From a checkpoint of a small model that answers yes/no questions on an image's attributes.
Training: muon at rate 0.037, batches of 64.
Data: trained on telescope images of galaxies (Galaxy Zoo DECaLS), 22083 training examples, 18.5 epochs.
Rows from block 6 of the fusion encoder of a small model that answers yes/no questions on an image's attributes, named by matrix and row number. Rows with one number belong to one neuron. Each number is 128 + 32 x the weight over its row's rms, rounded and kept within 0 to 255. All counts start at 0. Numbers have three digits each.
After each neuron's rows are labels from the 100 texts, of 14976, where the neuron reaches its highest value: "tokens" is the input token at the peak. Only what is clearly more common there than usual is listed. The data: telescope images of galaxies (Galaxy Zoo DECaLS). In brackets: how many of the 100.
# fc1: MLP up (fusion_encoder.blocks.6.mlp.fc1.weight, 576x192), inputs 0-63
# fc2: MLP down (fusion_encoder.blocks.6.mlp.fc2.weight, 192x576, transposed), outputs 0-63

fc1.120:135138127116107148143119109161094124114098145098132147200155149148148133157097156172088101125117182139123123051085147132086157151148064076201092114170178134113088125111184102118116143078075121
fc2.120:142053099115117172151129111175124212084083189061128133075142181117139150130124079110167113163101094162074093138112132137153115060107138128128202097083171134178170126139112115166106155145130147
tokens: "roundness: round" (82); "roundness: cigar-shaped" (13)

fc1.320:121079126127170108146107115190124176104160094131135156112184120065142142088162149121122133138139189123124120119141143133160155116119116123197158146119139150097108095105129128109090107161158083
fc2.320:115129192077106145126171092161108122191121124148159176143145079197093158099118133128101154123160113131169133151112059113111156150185163095095135124120070146098175095111126126169060152183109146
tokens: "roundness: cigar-shaped" (69); "roundness: round" (21)

fc1.247:108157085179167095134179158126205061102135157107112179116123140120097124167163079076155158129120144135163111135137148176112093104063136083093045157131115134119101134128176169155114114131095146
fc2.247:150131093087123076140104123130147085096103102140090087127092115171191165121173152146126086165092183142146087147098106125152105082121150162130098123131156157125074088095145089157108124112110148
tokens: "spiral arms: yes" (49); "spiral winding: medium" (18); "spiral winding: tight" (12); "spiral arms: no" (9)

fc1.420:153135158137113148110087123115131084113114177171158104096137068119143115068134135155133147144143109080137174161082108132136050116156122165121139103111109146109053102124126099108149113118120099
fc2.420:163155135126122131162146148161151109112097101143133117126135112088114112094068133162137126186187106131157117099146129119135133147163110092156155061186126185105187158144132096080104118051108111
tokens: "shape: star or artifact" (84)

fc1.252:119124128140113119155080118090203131134134118179152100098126090100143130036132108151061176155095146102138170113107137174083146191148159178111114088130135102105127182136153146133120142140086125
fc2.252:197099095079119100141093146194103120128099100132177131141149128127087204178088137139120209150088114129128119120108163100175124110152096103153159086120158147160156141159119104101085132111181154
tokens: "bulge size: small" (33); "spiral winding: medium" (17); "bar: no" (13); "bulge size: none" (8)

fc1.270:207134086127136039135128095082153133089108105163182159102184138124198122097147145168124085154159130137107123152126105098055096116162129144126148146049107072129059077169116107101171135127119134
fc2.270:108124077083109153157120116151057083176084139086136116077119071125152166141115186120142106127202156080148116136136080118125135192089158081131119184160119136091098195111132148116197073084091134
tokens: "spiral arms: yes" (27); "shape: featured or disk" (24); "bar: weak" (11); "bulge size: small" (10)

fc1.225:112136122155179082112115167075143082130148144065109119146173107157128089052149105128132081110110188076125077102162124137099140146131121145123112097156079121101157101152178123134083095113100121
fc2.225:119116148078107167178134163139107126207110225074136142160104128175127143167142171135164193077141100141158100137141123102122223164101142117118150178118113108123126154120095136137175166124165186
tokens: "roundness: in between" (41); "roundness: cigar-shaped" (27); "roundness: round" (20)

fc1.157:096123140129132225114167132145103120058136153122144175114135181118152163137108121126167117131117033176091176123191068121105126121111103110146101132122082112126123126137132134088166085128139146
fc2.157:108179142102170116109126154083172129091127099167082114086102092163130085139179163111076119121195120137151128162090091072063133099154158164112098117105124177069155074094191129134072116192101107
tokens: "merging: minor disturbance" (42); "merging: merger" (25); "merging: major disturbance" (24); "shape: star or artifact" (9)

fc1.543:170154125175211167157147122167038123117136155150137140161135128098150077157122079124162172116128096118142118100176122146128092104131132142159138130170095142106129134090124150164164103105163110
fc2.543:120088098139077127146117176162137076175096107080112130079184106111066151069150111122137111125112153130113112102150129129108118159056110119170142167113129127132072152153112144093145113153146062
tokens: "merging: none" (100)

fc1.112:156090134129127157155111187100174139053082131149145107084134192123176133137122121102137121152179144132142110122165107137169134153140126139139131135046143133108115136100126153079216184119088164
fc2.112:129146119156088130159175210178120099133145090132095148131156126128106117112090099145134084140083177085098122097152179152124187104092096118156117149129128104161194049146080151165153106125139063
tokens: "edge-on disk: no" (48); "shape: star or artifact" (37)

fc1.437:123110095090196160158107169151090128135114106149141084120138152081171139165110082144096161154088149091137123109212214186160139083084110164186133194143120107117106198075153118155160112110105076
fc2.437:176129155119027143122086122113076155148146178125171125104151118166135075123133192148130105166139133147139111163139137088144124127141148079131122121112145185130148139181104149108143050106127108
tokens: "merging: minor disturbance" (62)

fc1.113:138158107081128134084128177116155139068139141141124086122034094094113089099131095105171178103172133192123120160090163125119145160118118132141164109105091197107122143122105145149186107076115078
fc2.113:164157120118118146124177115155053168164184107172129084088108173116097125118161140175182154111079067114125127160199169144062147161131137134096167153103145078109073109102105168107144114198146132
tokens: "edge-on disk: no" (96)

fc1.96:175140173152106058120147145138167106107143117098117136159183180121120096099121136118049148190094080108143131094069127098108082135184158143162127164137128135139126042158185115070150149112162082
fc2.96:157133091168146128106082144146141070088163045113071143102127114120116082159109125131128160151166118090145100144118097149148139149178125057169114145173122138097147125117115186105131081173068141
tokens: "bar: no" (39); "bulge size: moderate" (24); "spiral winding: tight" (17); "bulge size: small" (10)

fc1.518:108105132109087171102129141157162153079108156130093081155121108173097099062123101167124168115167133155090160086163160114139172119129104138099148126087076121153152125083157143140086086132121107
fc2.518:101085100093093161105129148171149141113095136140179148203149089132092136139140173155173182151159134147181043145181117106092148149116125137127121189109123161112136134089149092127108143138104135
tokens: "edge-on disk: yes" (54); "roundness: round" (24); "roundness: cigar-shaped" (12)

fc1.294:140143131128174106099155181062154117075179149145172141137189153127191127163104091128178140158132116169146148132119095125116122094115139142144187162110115103111107060119099177141134117180086135
fc2.294:179123080090125150156114212110157145113070141139093124138173165090196111165175093141143057124146109156185112200133090104101086104102113075135136114152141133125095080152112153173189120125158120
tokens: "spiral arms: no" (23); "bulge size: small" (14); "bar: no" (13); "spiral winding: loose" (10)

fc1.132:110123112111080158126111155160147137089138134198095175139208039088100130065139109110118174156121150127108136110072092077093130222190096112165139148106104139100121062131153168177128092154133131
fc2.132:029177131120088129127124173113120105097133109160171103123172115079110075142119102125131133118131116144166098129089101133168099157138163098118154121125164078130182110131150117093131191088127107
tokens: "bulge size: moderate" (31); "bar: no" (22); "spiral winding: medium" (7)

fc1.21:140148155144096195173164123167108147132102169127159094120148135152140140139167116062047154144138140154121121112099146168183150127085086127131105104082110098092142113074090100120107122134135212
fc2.21:172094161042101151134141155062117108123075122135103143113103130166104151157095157152097128201069065144145146160136093102189151086113112137098139077151102168162178135104155097115081141144168170
tokens: "roundness: in between" (79)

fc1.19:127171139123117126160137152094145118116103108120182175079112086132100123142088102108114106177160097091148154157097075156111126147170141068132065106108063162135120077149085138071140121109126131
fc2.19:141150156091115134130105093104090055120080085100143132106137114140162121177109137135122123120148081131118154140093078095105144145145148136117124092170128184142145184120111152102137089090107086
tokens: "shape: smooth" (99)

fc1.391:154114158120128108119092109120118120136124141165197114107092141114136101097114127071129114202188104092150145054128079142177107151171153155099129128151121191109130089116140086106185127103123120
fc2.391:153172143095095178124062154123069064124083124144111152081151041116160113176157135132119177158085083110145119161116144111113194186140111145145128125127138188160116180180169186108096151170133107
tokens: "bulge size: moderate" (35); "bar: no" (25); "bulge size: small" (14)

fc1.49:152083128077151131167209121068106160125110118139176177104182157124177156124105079070141143146077108100094180151155121124135153146186136136118058154094105159181104138158129106100135148136185156
fc2.49:116168112080137096110070097118063106158126136098116205132096147135137195142088194127126186135168100107116127087081127157135159097170089113142096159159131133124119203112157134108154113097156098
tokens: "bulge size: moderate" (30); "spiral arms: no" (18); "bar: no" (18); "bulge size: small" (16)

fc1.299:144166109116174083136141136160149176108105188170145175104171085085082075111160129116128145104201201139070111150143132143124099213096096073128156069089135112126149115133112161092150062145140175
fc2.299:140109114102098176172154136173169102127143136074127142122219149149127157107128162133125155159129135132108093171106108168135146080120134123111147156127154095129061142154154091135117157136179095
tokens: "merging: none" (98)

fc1.7:131058099092187140143113117164119118162123162155093111141154120171137157141209147073127139108123102173135143150096133167118165144117088069089093153135164149159114104132152151136140148124124153
fc2.7:168133120143075125128164085122108154161161140160141173181154081152120081110129137140102117104116097176079175130111166092135109060204116145087111112149105125131151087172132154153138138147161118
tokens: "roundness: in between" (56); "roundness: round" (37)

fc1.310:111115124107161156118112131114131164049077133162161139104144153108119135152154194148093155146171122183140105093113106091119142156126118124138149112141135173108114123134141163076197124115181127
fc2.310:166101128184158131150130154097183138158164118158081152154126155124113107130132136127082101085152135160124091104087059118117179117119098142156090194146098103131131064125164126101113129191103086
tokens: "bar: no" (41); "spiral winding: tight" (10); "spiral winding: loose" (9); "spiral arms: no" (9)

fc1.12:154158153133100077154111106100113103111121225150082121134073122184104099108114091096125143129092110152110122119082135102121122146175160149069152043134123090100106104114196120200105169118146134
fc2.12:101150166210106113111142140141068147144153121107089154127130137090114131107164153118119116113154083118100097141141148165110166100178134099133113145160126156126165059171147137125100113155101118
tokens: "roundness: cigar-shaped" (63); "merging: none" (31)

fc1.174:140166086046074074067080080161141084140104162102180136170129119148148118110084115126093136102149144151149139077101120160107119123095149112147102136126098119093127095112150146129143142126092113
fc2.174:123148113130095114134134099121173116125161098132125185082188131153088156103123156152107090107110116145138156141109067089108149108072129093131083140157120176142065116141094130108162116114089150
tokens: "edge-on disk: yes" (62)

fc1.288:167056135157168141173143116102124135110225159140122119142115091172195138159129107137137180134142138109113125071159203169117160181143084123123134114127162158104138155056145082139172142123141165
fc2.288:096173125124094115128130165114032149146119124161159171127178157054104062139160077084127090175138129146149097128096176135109124107127116103177088173117103140158068139167177111111176106105146115
tokens: "roundness: cigar-shaped" (65); "roundness: round" (25)

fc1.527:096104122141128109175163109151130098142240102166143144132201125154150149170138135151124180159101181116086140177107165103102131135105089143118071162082125109114116072088120091155136132158116129
fc2.527:120154101080138161109113122111152087172222118172146094104119148161094119144156077107191158089073091118167110112148126126123115145149129097087099125147125138140116097055162175151110161139110124
tokens: "spiral arms: yes" (23); "spiral arms: no" (18); "spiral winding: tight" (17); "bulge size: small" (12)

fc1.65:124144165173145101166094185125200123084145149140100130076093021129150126071167117143132158169154119083122117172144137158163131131121126139164168080089090147143060192162111129154124113119099140
fc2.65:123151068102115088152137094095138135113141143191135168173095131168064096169041113112146108111119134152130183120129144111149104141168124124126106136145083146172139194095142115103166128123152132
tokens: "shape: star or artifact" (98)

fc1.336:154143167067112161122198137153138079131162077194178173120078138139212153119087082099132104094136096203087136137149054124118177125178144111096099112195126169184106097153132137040215126109156132
fc2.336:111183135139131118123114088120100156114106136160134162151119087156188127107094120134115199131101060140129098133096153111062142211180110141108169105092100120189123100129120125145119184075129099
tokens: "spiral arms: yes" (62); "shape: smooth" (35)

fc1.384:147091132121155109110129168127131115142080211145132124178146119104135141158133095069144142078091165164086141121161109081093120188140094099149179081137101094140060127085097167162151156152112133
fc2.384:155149151161082194132113139161053083118187161096103108084107151124134103098093132155125193091153096105123151118077149112117101104147134119126110134129127112172047170187122101128093104179076137
tokens: "merging: minor disturbance" (52); "merging: major disturbance" (27); "merging: merger" (21)

fc1.241:079129131150142108078111131192143092149115122147157156166107147192119149125089095121130117156106112175188133116079104149076125160104067092159102157105086081083095128141136098115122187094143156
fc2.241:104140142094156085177164176149098088093131114122136131103127081130119149135108099140173132120129097113072106157101130101169117098145080140131133146125134163190126122094148167130084091132215127
tokens: "spiral winding: loose" (19); "spiral arms: no" (19); "spiral arms: yes" (17); "spiral winding: medium" (14)

fc1.560:181143122165089153135144118089103033140150096149097155137098149156185097128111093120139169122103138072151146116095137149128159146139053082147097136089133059112106082159123127173116071146113095
fc2.560:144149144117083090125099135156146121067134141109149144114135111145083111161153153103120138149099137092119137116113059126142207168085116119137109155170158193120100135088104186153111130160154140
tokens: "merging: minor disturbance" (55); "merging: merger" (35); "merging: major disturbance" (10)

fc1.245:117180104061154130140090137183107151138093105140094116173141157146164081106137063123127153131149131087083146073136091153132119100059104156141147137148094095158164123140189175168151071132150085
fc2.245:155131097105153113099124110097142148111171135089116099123099009069141129185161151158108152078092079083126198077157132101134101096163116111171136118093144191169122181140129114106116088108106115
tokens: "edge-on disk: yes" (58); "roundness: round" (28)

fc1.54:146122141159111144081172132158144142086140115089117127169181142129139163117102092129107193111138149092131147108118115093093139146067116123062139096144105111153191110163096152099049070156100140
fc2.54:140155174071124131171107107140099127164153113121113124120090163174115122118159123105155145120149022162116091047101166109089095138167103135127105164164102081112112178114169119140152156149163163
tokens: "shape: smooth" (59); "edge-on disk: yes" (25)

fc1.447:116091070113151099122206169083141126168160130182158159119143107104138136091169106091107159139129173140090113147147137144105115120116115096087145151145087132100151118126186141170109152072150152
fc2.447:120125105112130163123152145085179100151187099211130145098056101139190159132146131189132137120150130154133113153099105083123089044128150110134173148134139122156056070132206101178120135122086135
tokens: "spiral arms: yes" (54); "spiral winding: loose" (10); "spiral winding: medium" (9)

fc1.246:154128141103159095157135148102127111130115097163114146104123144146129107040154104133136119178110069108136135186131174152049093114217096150136120114105150074192129124150194149174110147122155142
fc2.246:138131160111115082151097107119154118155174122107107131132197109104084176167099155132151190131140143130155110107121073146090067148115113045113105100153165073108083146078177153140095148116090165
tokens: "bar: no" (33); "roundness: cigar-shaped" (23); "spiral winding: tight" (14); "bulge size: small" (12)

fc1.110:085151141101150154131139126137073114116137193129105118197110137071072172086113152108172170110076161156127102110112139188154137220148140064119108122104088157144124117136166133085132213111134092
fc2.110:098189098136113144111117100143155144125108093092198132077088099121140112112128095111118048088164109133059151167148139104160105107159150176110160135143117133157218105183109110057136072148105167
tokens: "roundness: round" (96)

fc1.145:137133133122064094156126100129147123038111173153124099098144177140138150067108103099131094136144150167118099106066137125152078096191133169106138124109161116157068102135149129146098197064178149
fc2.145:137130110146105120106102175136080136154148106141095176132163118085119126123079180170145184190157152125146110139165152132128181164133113075232101097160161165114188094081082122095139163127101095
tokens: "bulge size: moderate" (44); "spiral arms: no" (22); "spiral arms: yes" (15); "bar: no" (13)

fc1.547:124182165129132142158162091118135185104133086199140146102145097128143099134145110110115114141130082145153128145146203134143099092119099170199092156148093139084127191178156129142111150176115188
fc2.547:145136054114156125146139114163120103148148078064134145153171128159124143173048138120115145086098137133164091139177060115163121104088087091138100184152159125103102177150163087071118130145076169
tokens: "bulge size: small" (60); "bar: weak" (14); "spiral winding: tight" (11)

fc1.272:161080137107157141160114071108136148121126128165090116116077114075126107107161115152125129163186130145134131153127150103106118145110098080177141088145144080109126079124135118199163113158125161
fc2.272:150076151098143139123142136097106114162198121171137097092136132115156154116118186128106182114128140149113179140180157118083112110127095108146134097158142068113120150084208147118115139155181165
tokens: "merging: minor disturbance" (42); "merging: merger" (40); "merging: major disturbance" (10)

fc1.521:148148166089137162137140138111136139123083120189154144076117120125115119098057100074116131168152149108129161134088061138149096156197139119099098093112107148172146154119092123089144135122134102
fc2.521:174151167113090148132102104115099069131120101143087123082157103136202133142133153176142139180145096140099098127123118133112151147193149158129133138180116138117112181115104144141164085095097147
tokens: "bulge size: moderate" (59); "bar: no" (24); "spiral arms: no" (10)

fc1.140:121137107174158105146135169089117127130146074164111144125124107132076090102139151128122107163122086099136112164119091177065105129137136186081127205087084121079147130137160087124120148098101074
fc2.140:152147088097139150094151103162159116141115181108132128095174043148163154163161130101138140189165122101119140137078178134087143154135138116130084127132155111135117104118148132172094084110072161
tokens: "edge-on disk: yes" (54); "bar: weak" (20); "bulge size: small" (16)

fc1.76:177149190159109145134138136107150160087080115165135114086166174131184151097082103101137136149150152122132123122053146095117082109178075173134165084136151138177093145125126130104100177104196103
fc2.76:139142100142096129143103144153099035170114120127102148174165109120168122134086159172136179159137170134154113119141099159165155173169159086179120121151120103086152139085121115132151134123069132
tokens: "bar: no" (53); "spiral arms: no" (17); "bulge size: moderate" (11)

fc1.305:174150137097138094074094150079143152091090127126112143124187159146161117089118122148051106181175129151158138103097140113100078135155124106097160078165147155090120076137156156142158161165099119
fc2.305:159185106127019180168124083141177095115174083132132165150147047121107107140085208147112164153166180157110167150110067076165111130121126073138183123150132151129113156148119158101126064132146103
tokens: "bar: weak" (20); "bulge size: small" (17); "bulge size: moderate" (15)

fc1.433:127116069143138108131094149125117153135130092094103111107044108123152145133121150133137187158180096080136133105078096077108181155165092124151167156131132132053085123115100149103082146183130094
fc2.433:148171100127127119136109180127154114157128092147129132119099135146081123090093139113090154200099100109142122140102170132128189170130120100169128143115158131103147133101134149135045171154147142
tokens: "merging: merger" (49); "merging: minor disturbance" (42); "merging: major disturbance" (9)

fc1.281:137126138144084147143137162131139172153138172162129164122182123109182111137138098132102146106157160134154143115178091111102156206164137098130165102156109168151138153149180149123214117077085137
fc2.281:050155124120140119146159206149116121071164132131161145148095195123123125108104109060147161187135179098106119107149163132136163135075074113144129118098119175155120186151104120056154185154185084
tokens: "merging: none" (100)

fc1.314:142127180096147095145086113143103157077121135117136190068092098132092181085137122147141177137212105133130091051117048125065134139111079066144138136096150162154087060115087080128150068113157157
fc2.314:153111102146145119133134122160104098186160122143136153092151154140104079132102076121124125149081093103130126129099049178103132107173132079079018089132097115159091181127152153132108172210129104
tokens: "merging: merger" (48); "shape: star or artifact" (21); "merging: major disturbance" (17)

fc1.128:182115173217142119110162151136205185079113150175150161165137119099164093099127130110145126085116185140083145122071146084113169143111102123129131121167114166183205060157143085190145105106129092
fc2.128:184070173079148141155080156139149150122060132151149135156064159118132115144140175135140106119119064135130169130142078112174133067108095128067162170078120135156188128136171123105078130104139159
tokens: "shape: featured or disk" (71); "roundness: round" (27)

fc1.102:100122185114099192105178148124086100097159154140129136163146143147137091094097080131100121134178146176071117137165175206152153123143098109082074144132122173094147150070196165144088161123126135
fc2.102:144150128133102154115080173177177089114147151134121124127155133145188128125152097155106157081140087122181139160071164112127063093108102101173118105140113124114065150151104115158109076105129104
tokens: "spiral arms: yes" (89); "edge-on disk: yes" (11)

fc1.471:121127119064126107171159143166075137134087123153136158110138098165123142111123110064110095202128138130111139107151202097151121137232084129160062120116103098154137111188136105128135153080138131
fc2.471:162155098134103145116137124091119123111155136080105138116109139115085139152079158190151162084116106126162124137120085100148111140145150075080137160187150103109117158123119192130096107120122167
tokens: "bar: no" (33); "bulge size: small" (23); "bulge size: moderate" (19)

fc1.217:159158107127139131057140179144130118137162152111069140109152185155147156142157065093140156100185119128111078125124060134122172183160134157138161129126112130103130149120079142186229134137143096
fc2.217:108168157133126175074136139152108146094087087141134161090151105176149140074153097142168115112128073119175114182110123111085105156090178132100149122049117137176098074149131109181161105136105075
tokens: "merging: none" (100)

fc1.552:149165065105075137200124151129093120111120136119101102138134120151117149074159163182134158107125159139099128163139100157105091111207142083116195119155122169124089103138148103154177122128127129
fc2.552:104132089169152156107154131133088110191088115147156115113110102112116095128120122063103153148173083143154143154188124150136126178135136141136132149160138120130200116065084114139133182121167133
tokens: "merging: none" (64)

fc1.138:169183123193105115128111177090174104163130115184062073140113118131113084102140141145115139166119134124190122126099128162101072079137176131090141111118128104141093133127142113134161161170070143
fc2.138:165047096085127115167120128112140083126136105112140111140139124160086154133105112146165108154061175076069167080163187152172125062098124095102162164164124164135131142131161112125121090125090155
tokens: "edge-on disk: yes" (96)

fc1.171:173119207097169128119118153100129153091091147164109184126121116154130139136144110079113168157098055154167157128111138075158131089125095101141157122139114110128098179171160127126111171164119164
fc2.171:144138093123052161141105073175180122154149107108129124176159087121131117144113198147102155096120141121139131116128090150124135082155110079175116167156138126110090157156169090113137076141100098
tokens: "bulge size: small" (24); "spiral arms: yes" (16); "bar: weak" (15); "spiral winding: medium" (10)

fc1.61:130088161133153051184063157180109147146172177112149139175131109113106165097130120161142126116050120118172125061127164110099131215068133094157131111090175154156135136109159103135108088128134125
fc2.61:158174124137146166107130138110177161112103140125092110121106136097052102138139131177122169122189127144121134106156070123129123086105135097122141160163126121134132156105133208160164175094143137
tokens: "shape: featured or disk" (99)

fc1.92:123125148136143083125092144137154151159157119126134123095122078138116140114071104076130187140125112121108111150177167141157088187109097183106181101114066107137150158139157182175088198141106161
fc2.92:105112169134135114145134114077094127138173142144156197142136182158187133186130134069121078098097194161114128109105143110112127128103085103135028099159122054131104161109130145092108164124137172
tokens: "shape: star or artifact" (92)

fc1.361:149177128124166070088156162130116152091172104135140154084130087096119163065113105101116114143160082115148124085098123204142131119109094117119141130155166102094038086143134135114202136139118128
fc2.361:143145115082065138125098080160134125142125144085126152118159060173079131138138185097168103115178154153152127140144121118130174187134159087163149128136127185120087164144091092078157096166135179
tokens: "bar: weak" (39); "bulge size: small" (25); "spiral winding: medium" (19); "bar: strong" (11)

fc1.500:192136186052161137102148131113136156113169174153086125093134102132153073131189110134137105170178126090120119076128192084144138134119092125134119139136106147119140093139130139177161145153156155
fc2.500:084098131077120151146161108109157080170107165093162071091209123129159130110116167116120183076151151106126154126133140134105110180102098112100118104100106156157085146097195195139110128114176167
tokens: "roundness: cigar-shaped" (51); "roundness: round" (48)

fc1.67:109156161137133082137145181074115108128170172130086123126121111145138136145130137193132109064107136131135209179175162109043117163195152129093108108158106160127129118078114176174173093109096184
fc2.67:132163156121127162144129164110098085154007156108120131142108128137070097144136133125124126122185098121124100130169106138075182106055115135132094116111087160121172082092147148157093127127169143
tokens: "roundness: cigar-shaped" (70); "shape: featured or disk" (26)

fc1.53:130165160118137138172086209101175140113175097169152093076104062112104110071106115145118150166148114073165165171154116145153076146137177136133180077059076162127088189157138166151100085121098121
fc2.53:147125092096127094141157061103119118160124126147145097123103147169155144173127097090148079127133137132067183118173178130040120144155101142098162077202113087152114188094155128114170086087158113
tokens: "shape: star or artifact" (98)

fc1.193:117181143058138153124085178107097096135151167181087115170152147154132077142181119113090122158089151110129168115110120137142154196144105104102109159001071106119121123138090193182144157115141116
fc2.193:141117128035116175142086144155046094129100122171084141136118129145189189182160161126132201143157053103119096130102120136141074040112099095128066164110121114139154131121146106106108053155148175
tokens: "spiral winding: loose" (48); "bulge size: small" (10); "bar: strong" (8); "spiral winding: medium" (8)

fc1.520:158106167149101155124119140091155157100202085157077141105143115131141090089199079099093136171157125184084134092137145170173103156150117133135122195051165140142096086114121121145141136171118122
fc2.520:112082108115158137125089069082090151168132118146122126076104142159159180116176112103099149128152118107177141140161099133079120167136128136161147179122135133134083131119108203125122102185137119
tokens: "bulge size: small" (44); "bar: weak" (15); "spiral winding: medium" (11); "spiral winding: loose" (8)

fc1.555:176109089122144161158082153154096118088150141120079125158153133142168150115101100213035154147096121082114187120153131159085121116146102112176133104111062095085018105131175119182160161201125133
fc2.555:161113113089120096135101119122149175140115117059093162125165141094110157154156123125092139143156152124143107147124150136127105144139113091198150121182195123176142132103168164120167132136099116
tokens: "merging: merger" (28); "roundness: round" (18); "bulge size: moderate" (14); "bar: no" (12)

fc1.463:139166131164158104176110214146175113129165144142117090087119089112023126099082114115122200162096093084164122160126123133181078144157173158161170071064096184093117171141116137132070131174113186
fc2.463:122134069177111112148158075137090130145161105113164140148119173127169145118101055082116104085094118126093143097149152130064158085162081098125172104183082076127145160119166101112159122158134114
tokens: "shape: star or artifact" (96)

fc1.528:142147115092116094128201114136074103111077120120151167069136168124100137167101123068087110131099051131112133110109123127132119159206107101124056123091070133161109074139139137063185182115191094
fc2.528:113192091083136087109091131126063063097188126089107145116138107147127131146062122103136187116119098115129129125093138143147120174160103114147118109174091171101170133070104148092110137142127091
tokens: "bar: no" (40); "bulge size: moderate" (24); "spiral arms: no" (23)

fc1.221:143085141123169096146089181157156181098108107087187107164146128180112132141126094133090159113157140075108153162129182101119130148159063155201157135057120117156135043143173135124149126089150090
fc2.221:122163158141136147177100132163119080085096125111129129088147058035065110096094164190148117128109118099152099104098062126085153130128166074062169115186154136107144149078119150118125118110134123
tokens: "bar: no" (23); "spiral winding: tight" (21); "bar: weak" (11); "bulge size: small" (9)

fc1.133:103149103130118128140085122182135101106123114106099157149148136150171173151146106102077106161135067150148088088102141164081115119135093105157131165137119122147132104167173097120135143140164065
fc2.133:079113123167019150073082135148155147096110105066155168086135094145135075139144148124112074149198140103127103110110095081126089106101109106120180122063121177173108139145116140123134094130117134
tokens: "merging: none" (100)

fc1.307:127117109136134156121162140190140116129120150111117142120127076156131151141144043131118158100129128123103125122112122162091162127087159131156116102139135098161169067176152086121118114075034146
fc2.307:142161116133127078187062152148152128130154155103119143151067130112094084098143153141140145102135083099201134076067129107143127103145144119153130146135123112082078191121137191116117139112170133
tokens: "shape: featured or disk" (64); "shape: smooth" (36)

fc1.87:136096153169107113117113202165147152141145174146108129162127078147173088099146179181134184147150063144148103074086142118140142185129108123177093132104123165105146137097096154109097144167105155
fc2.87:180179098156132073180160148114195122100141125178157157156094124127069110173081165159113120105072125113124190142108157183112142119148133151130109122114139100109134127074134143184135179066140117
tokens: "shape: star or artifact" (84)

fc1.300:156179081136154113120087116180162066124102080147131126181126065115173130109204169091121186139082163143096116134086116140130193103095133137137136090117141105129112091083148096177171167188124104
fc2.300:070095119104089137138115141118128170125050138109165120128130128125113126190182122091103098119139146153150142110141135135137074130091120111142160147154124209083150122157069127089082060146147149
tokens: "merging: none" (71)

fc1.409:115168096172149120123167155116146085196126110146114114180102104128149122107174082116201154147117141107139170087143116141118190107149122087139141079178149170099143111153181138161180163113118117
fc2.409:137101095105140087092148123109071139180124144146101152132095164136169163098092157158136188091131124101086080085118104120136180134132107174134086197135085179141103112130148172122148152145138114
tokens: "spiral arms: yes" (20); "spiral arms: no" (18); "spiral winding: medium" (15); "bar: no" (12)

fc1.28:102175126117138119116128166117151081106101136066113087066095098129091186151113164049158108103149040097158112134105140164134039151124129158137126149096133110160140054126127121222104112074126103
fc2.28:158125131118124137163093118101142142127063102127116128137104099084106151157146173134138058148078072156154101124108117158107109111112123171123151148177136139170072147150158137149116107077083148
tokens: "bulge size: moderate" (27); "spiral winding: loose" (10); "bulge size: none" (9); "bar: strong" (9)

fc1.58:087163090173177106139153154145150115140186097149131103092176126155108158175128107120169136129131151158123170171174145155165120167144134093128155157140099160167143115118137094114208164067088156
fc2.58:116154109095158133191165124113123073125115167189122090107105137102110138175152104171171139108080125180146118140101092142135110056147141130123103118160140176143114062063167124149109107137135152
tokens: "spiral arms: no" (17); "bulge size: small" (13); "spiral winding: medium" (11); "spiral winding: loose" (11)

fc1.263:125129157140136161133066196119175187109126137130109103094081041084158149082139099133115207160137110083143138138139148176182084137121179122163178076088050139156089180157119159173135102140058134
fc2.263:119150054079128083158143068082136132139170116174137160142099115173108120163072103103170103103109132149116147122154179110103089136135121116109119148190081126151150176090173176105148107132154121
tokens: "shape: star or artifact" (93)

fc1.496:134143180151149112136155080125094118144110151085115109200144096072201121149069108143142126085105101035135201100118137164086113207141123063116139105137091160082114174124116165155141097125097108
fc2.496:130137071138136127150115157095172132069061087172102172149093098057066114074101103139126079168176105172165174201158130117131123124080079070173183100110130154145172109116107115132152132127165116
tokens: "spiral winding: tight" (37); "bulge size: small" (30); "bulge size: moderate" (21)

fc1.438:108142136116100140156112138153108075108167147082166094204134120238099080091154087212127097122153150160086174114149130119103144141102093119154137122148127128119073092127112104157166098121168108
fc2.438:154113127152115120105126129154151103176162140153119132155183175095199109097092138172130131097111169107203109125117100112112084152091163119154137119176102148090133154131153073105121166128097094
tokens: "edge-on disk: yes" (86); "roundness: cigar-shaped" (11)

fc1.371:099117077195135123104105171146146144101087204170166119047140116159102067148125133117104082143175160113109128164121084133108156188129141161124082153159121162137081142132167102154139160198121175
fc2.371:144164095104118172135148097157099125191088128109166121080115155131150153182171130133168134150212108177118119198130122139122119134195141102087147180154156126153057140137066103089175125167118158
tokens: "roundness: round" (94)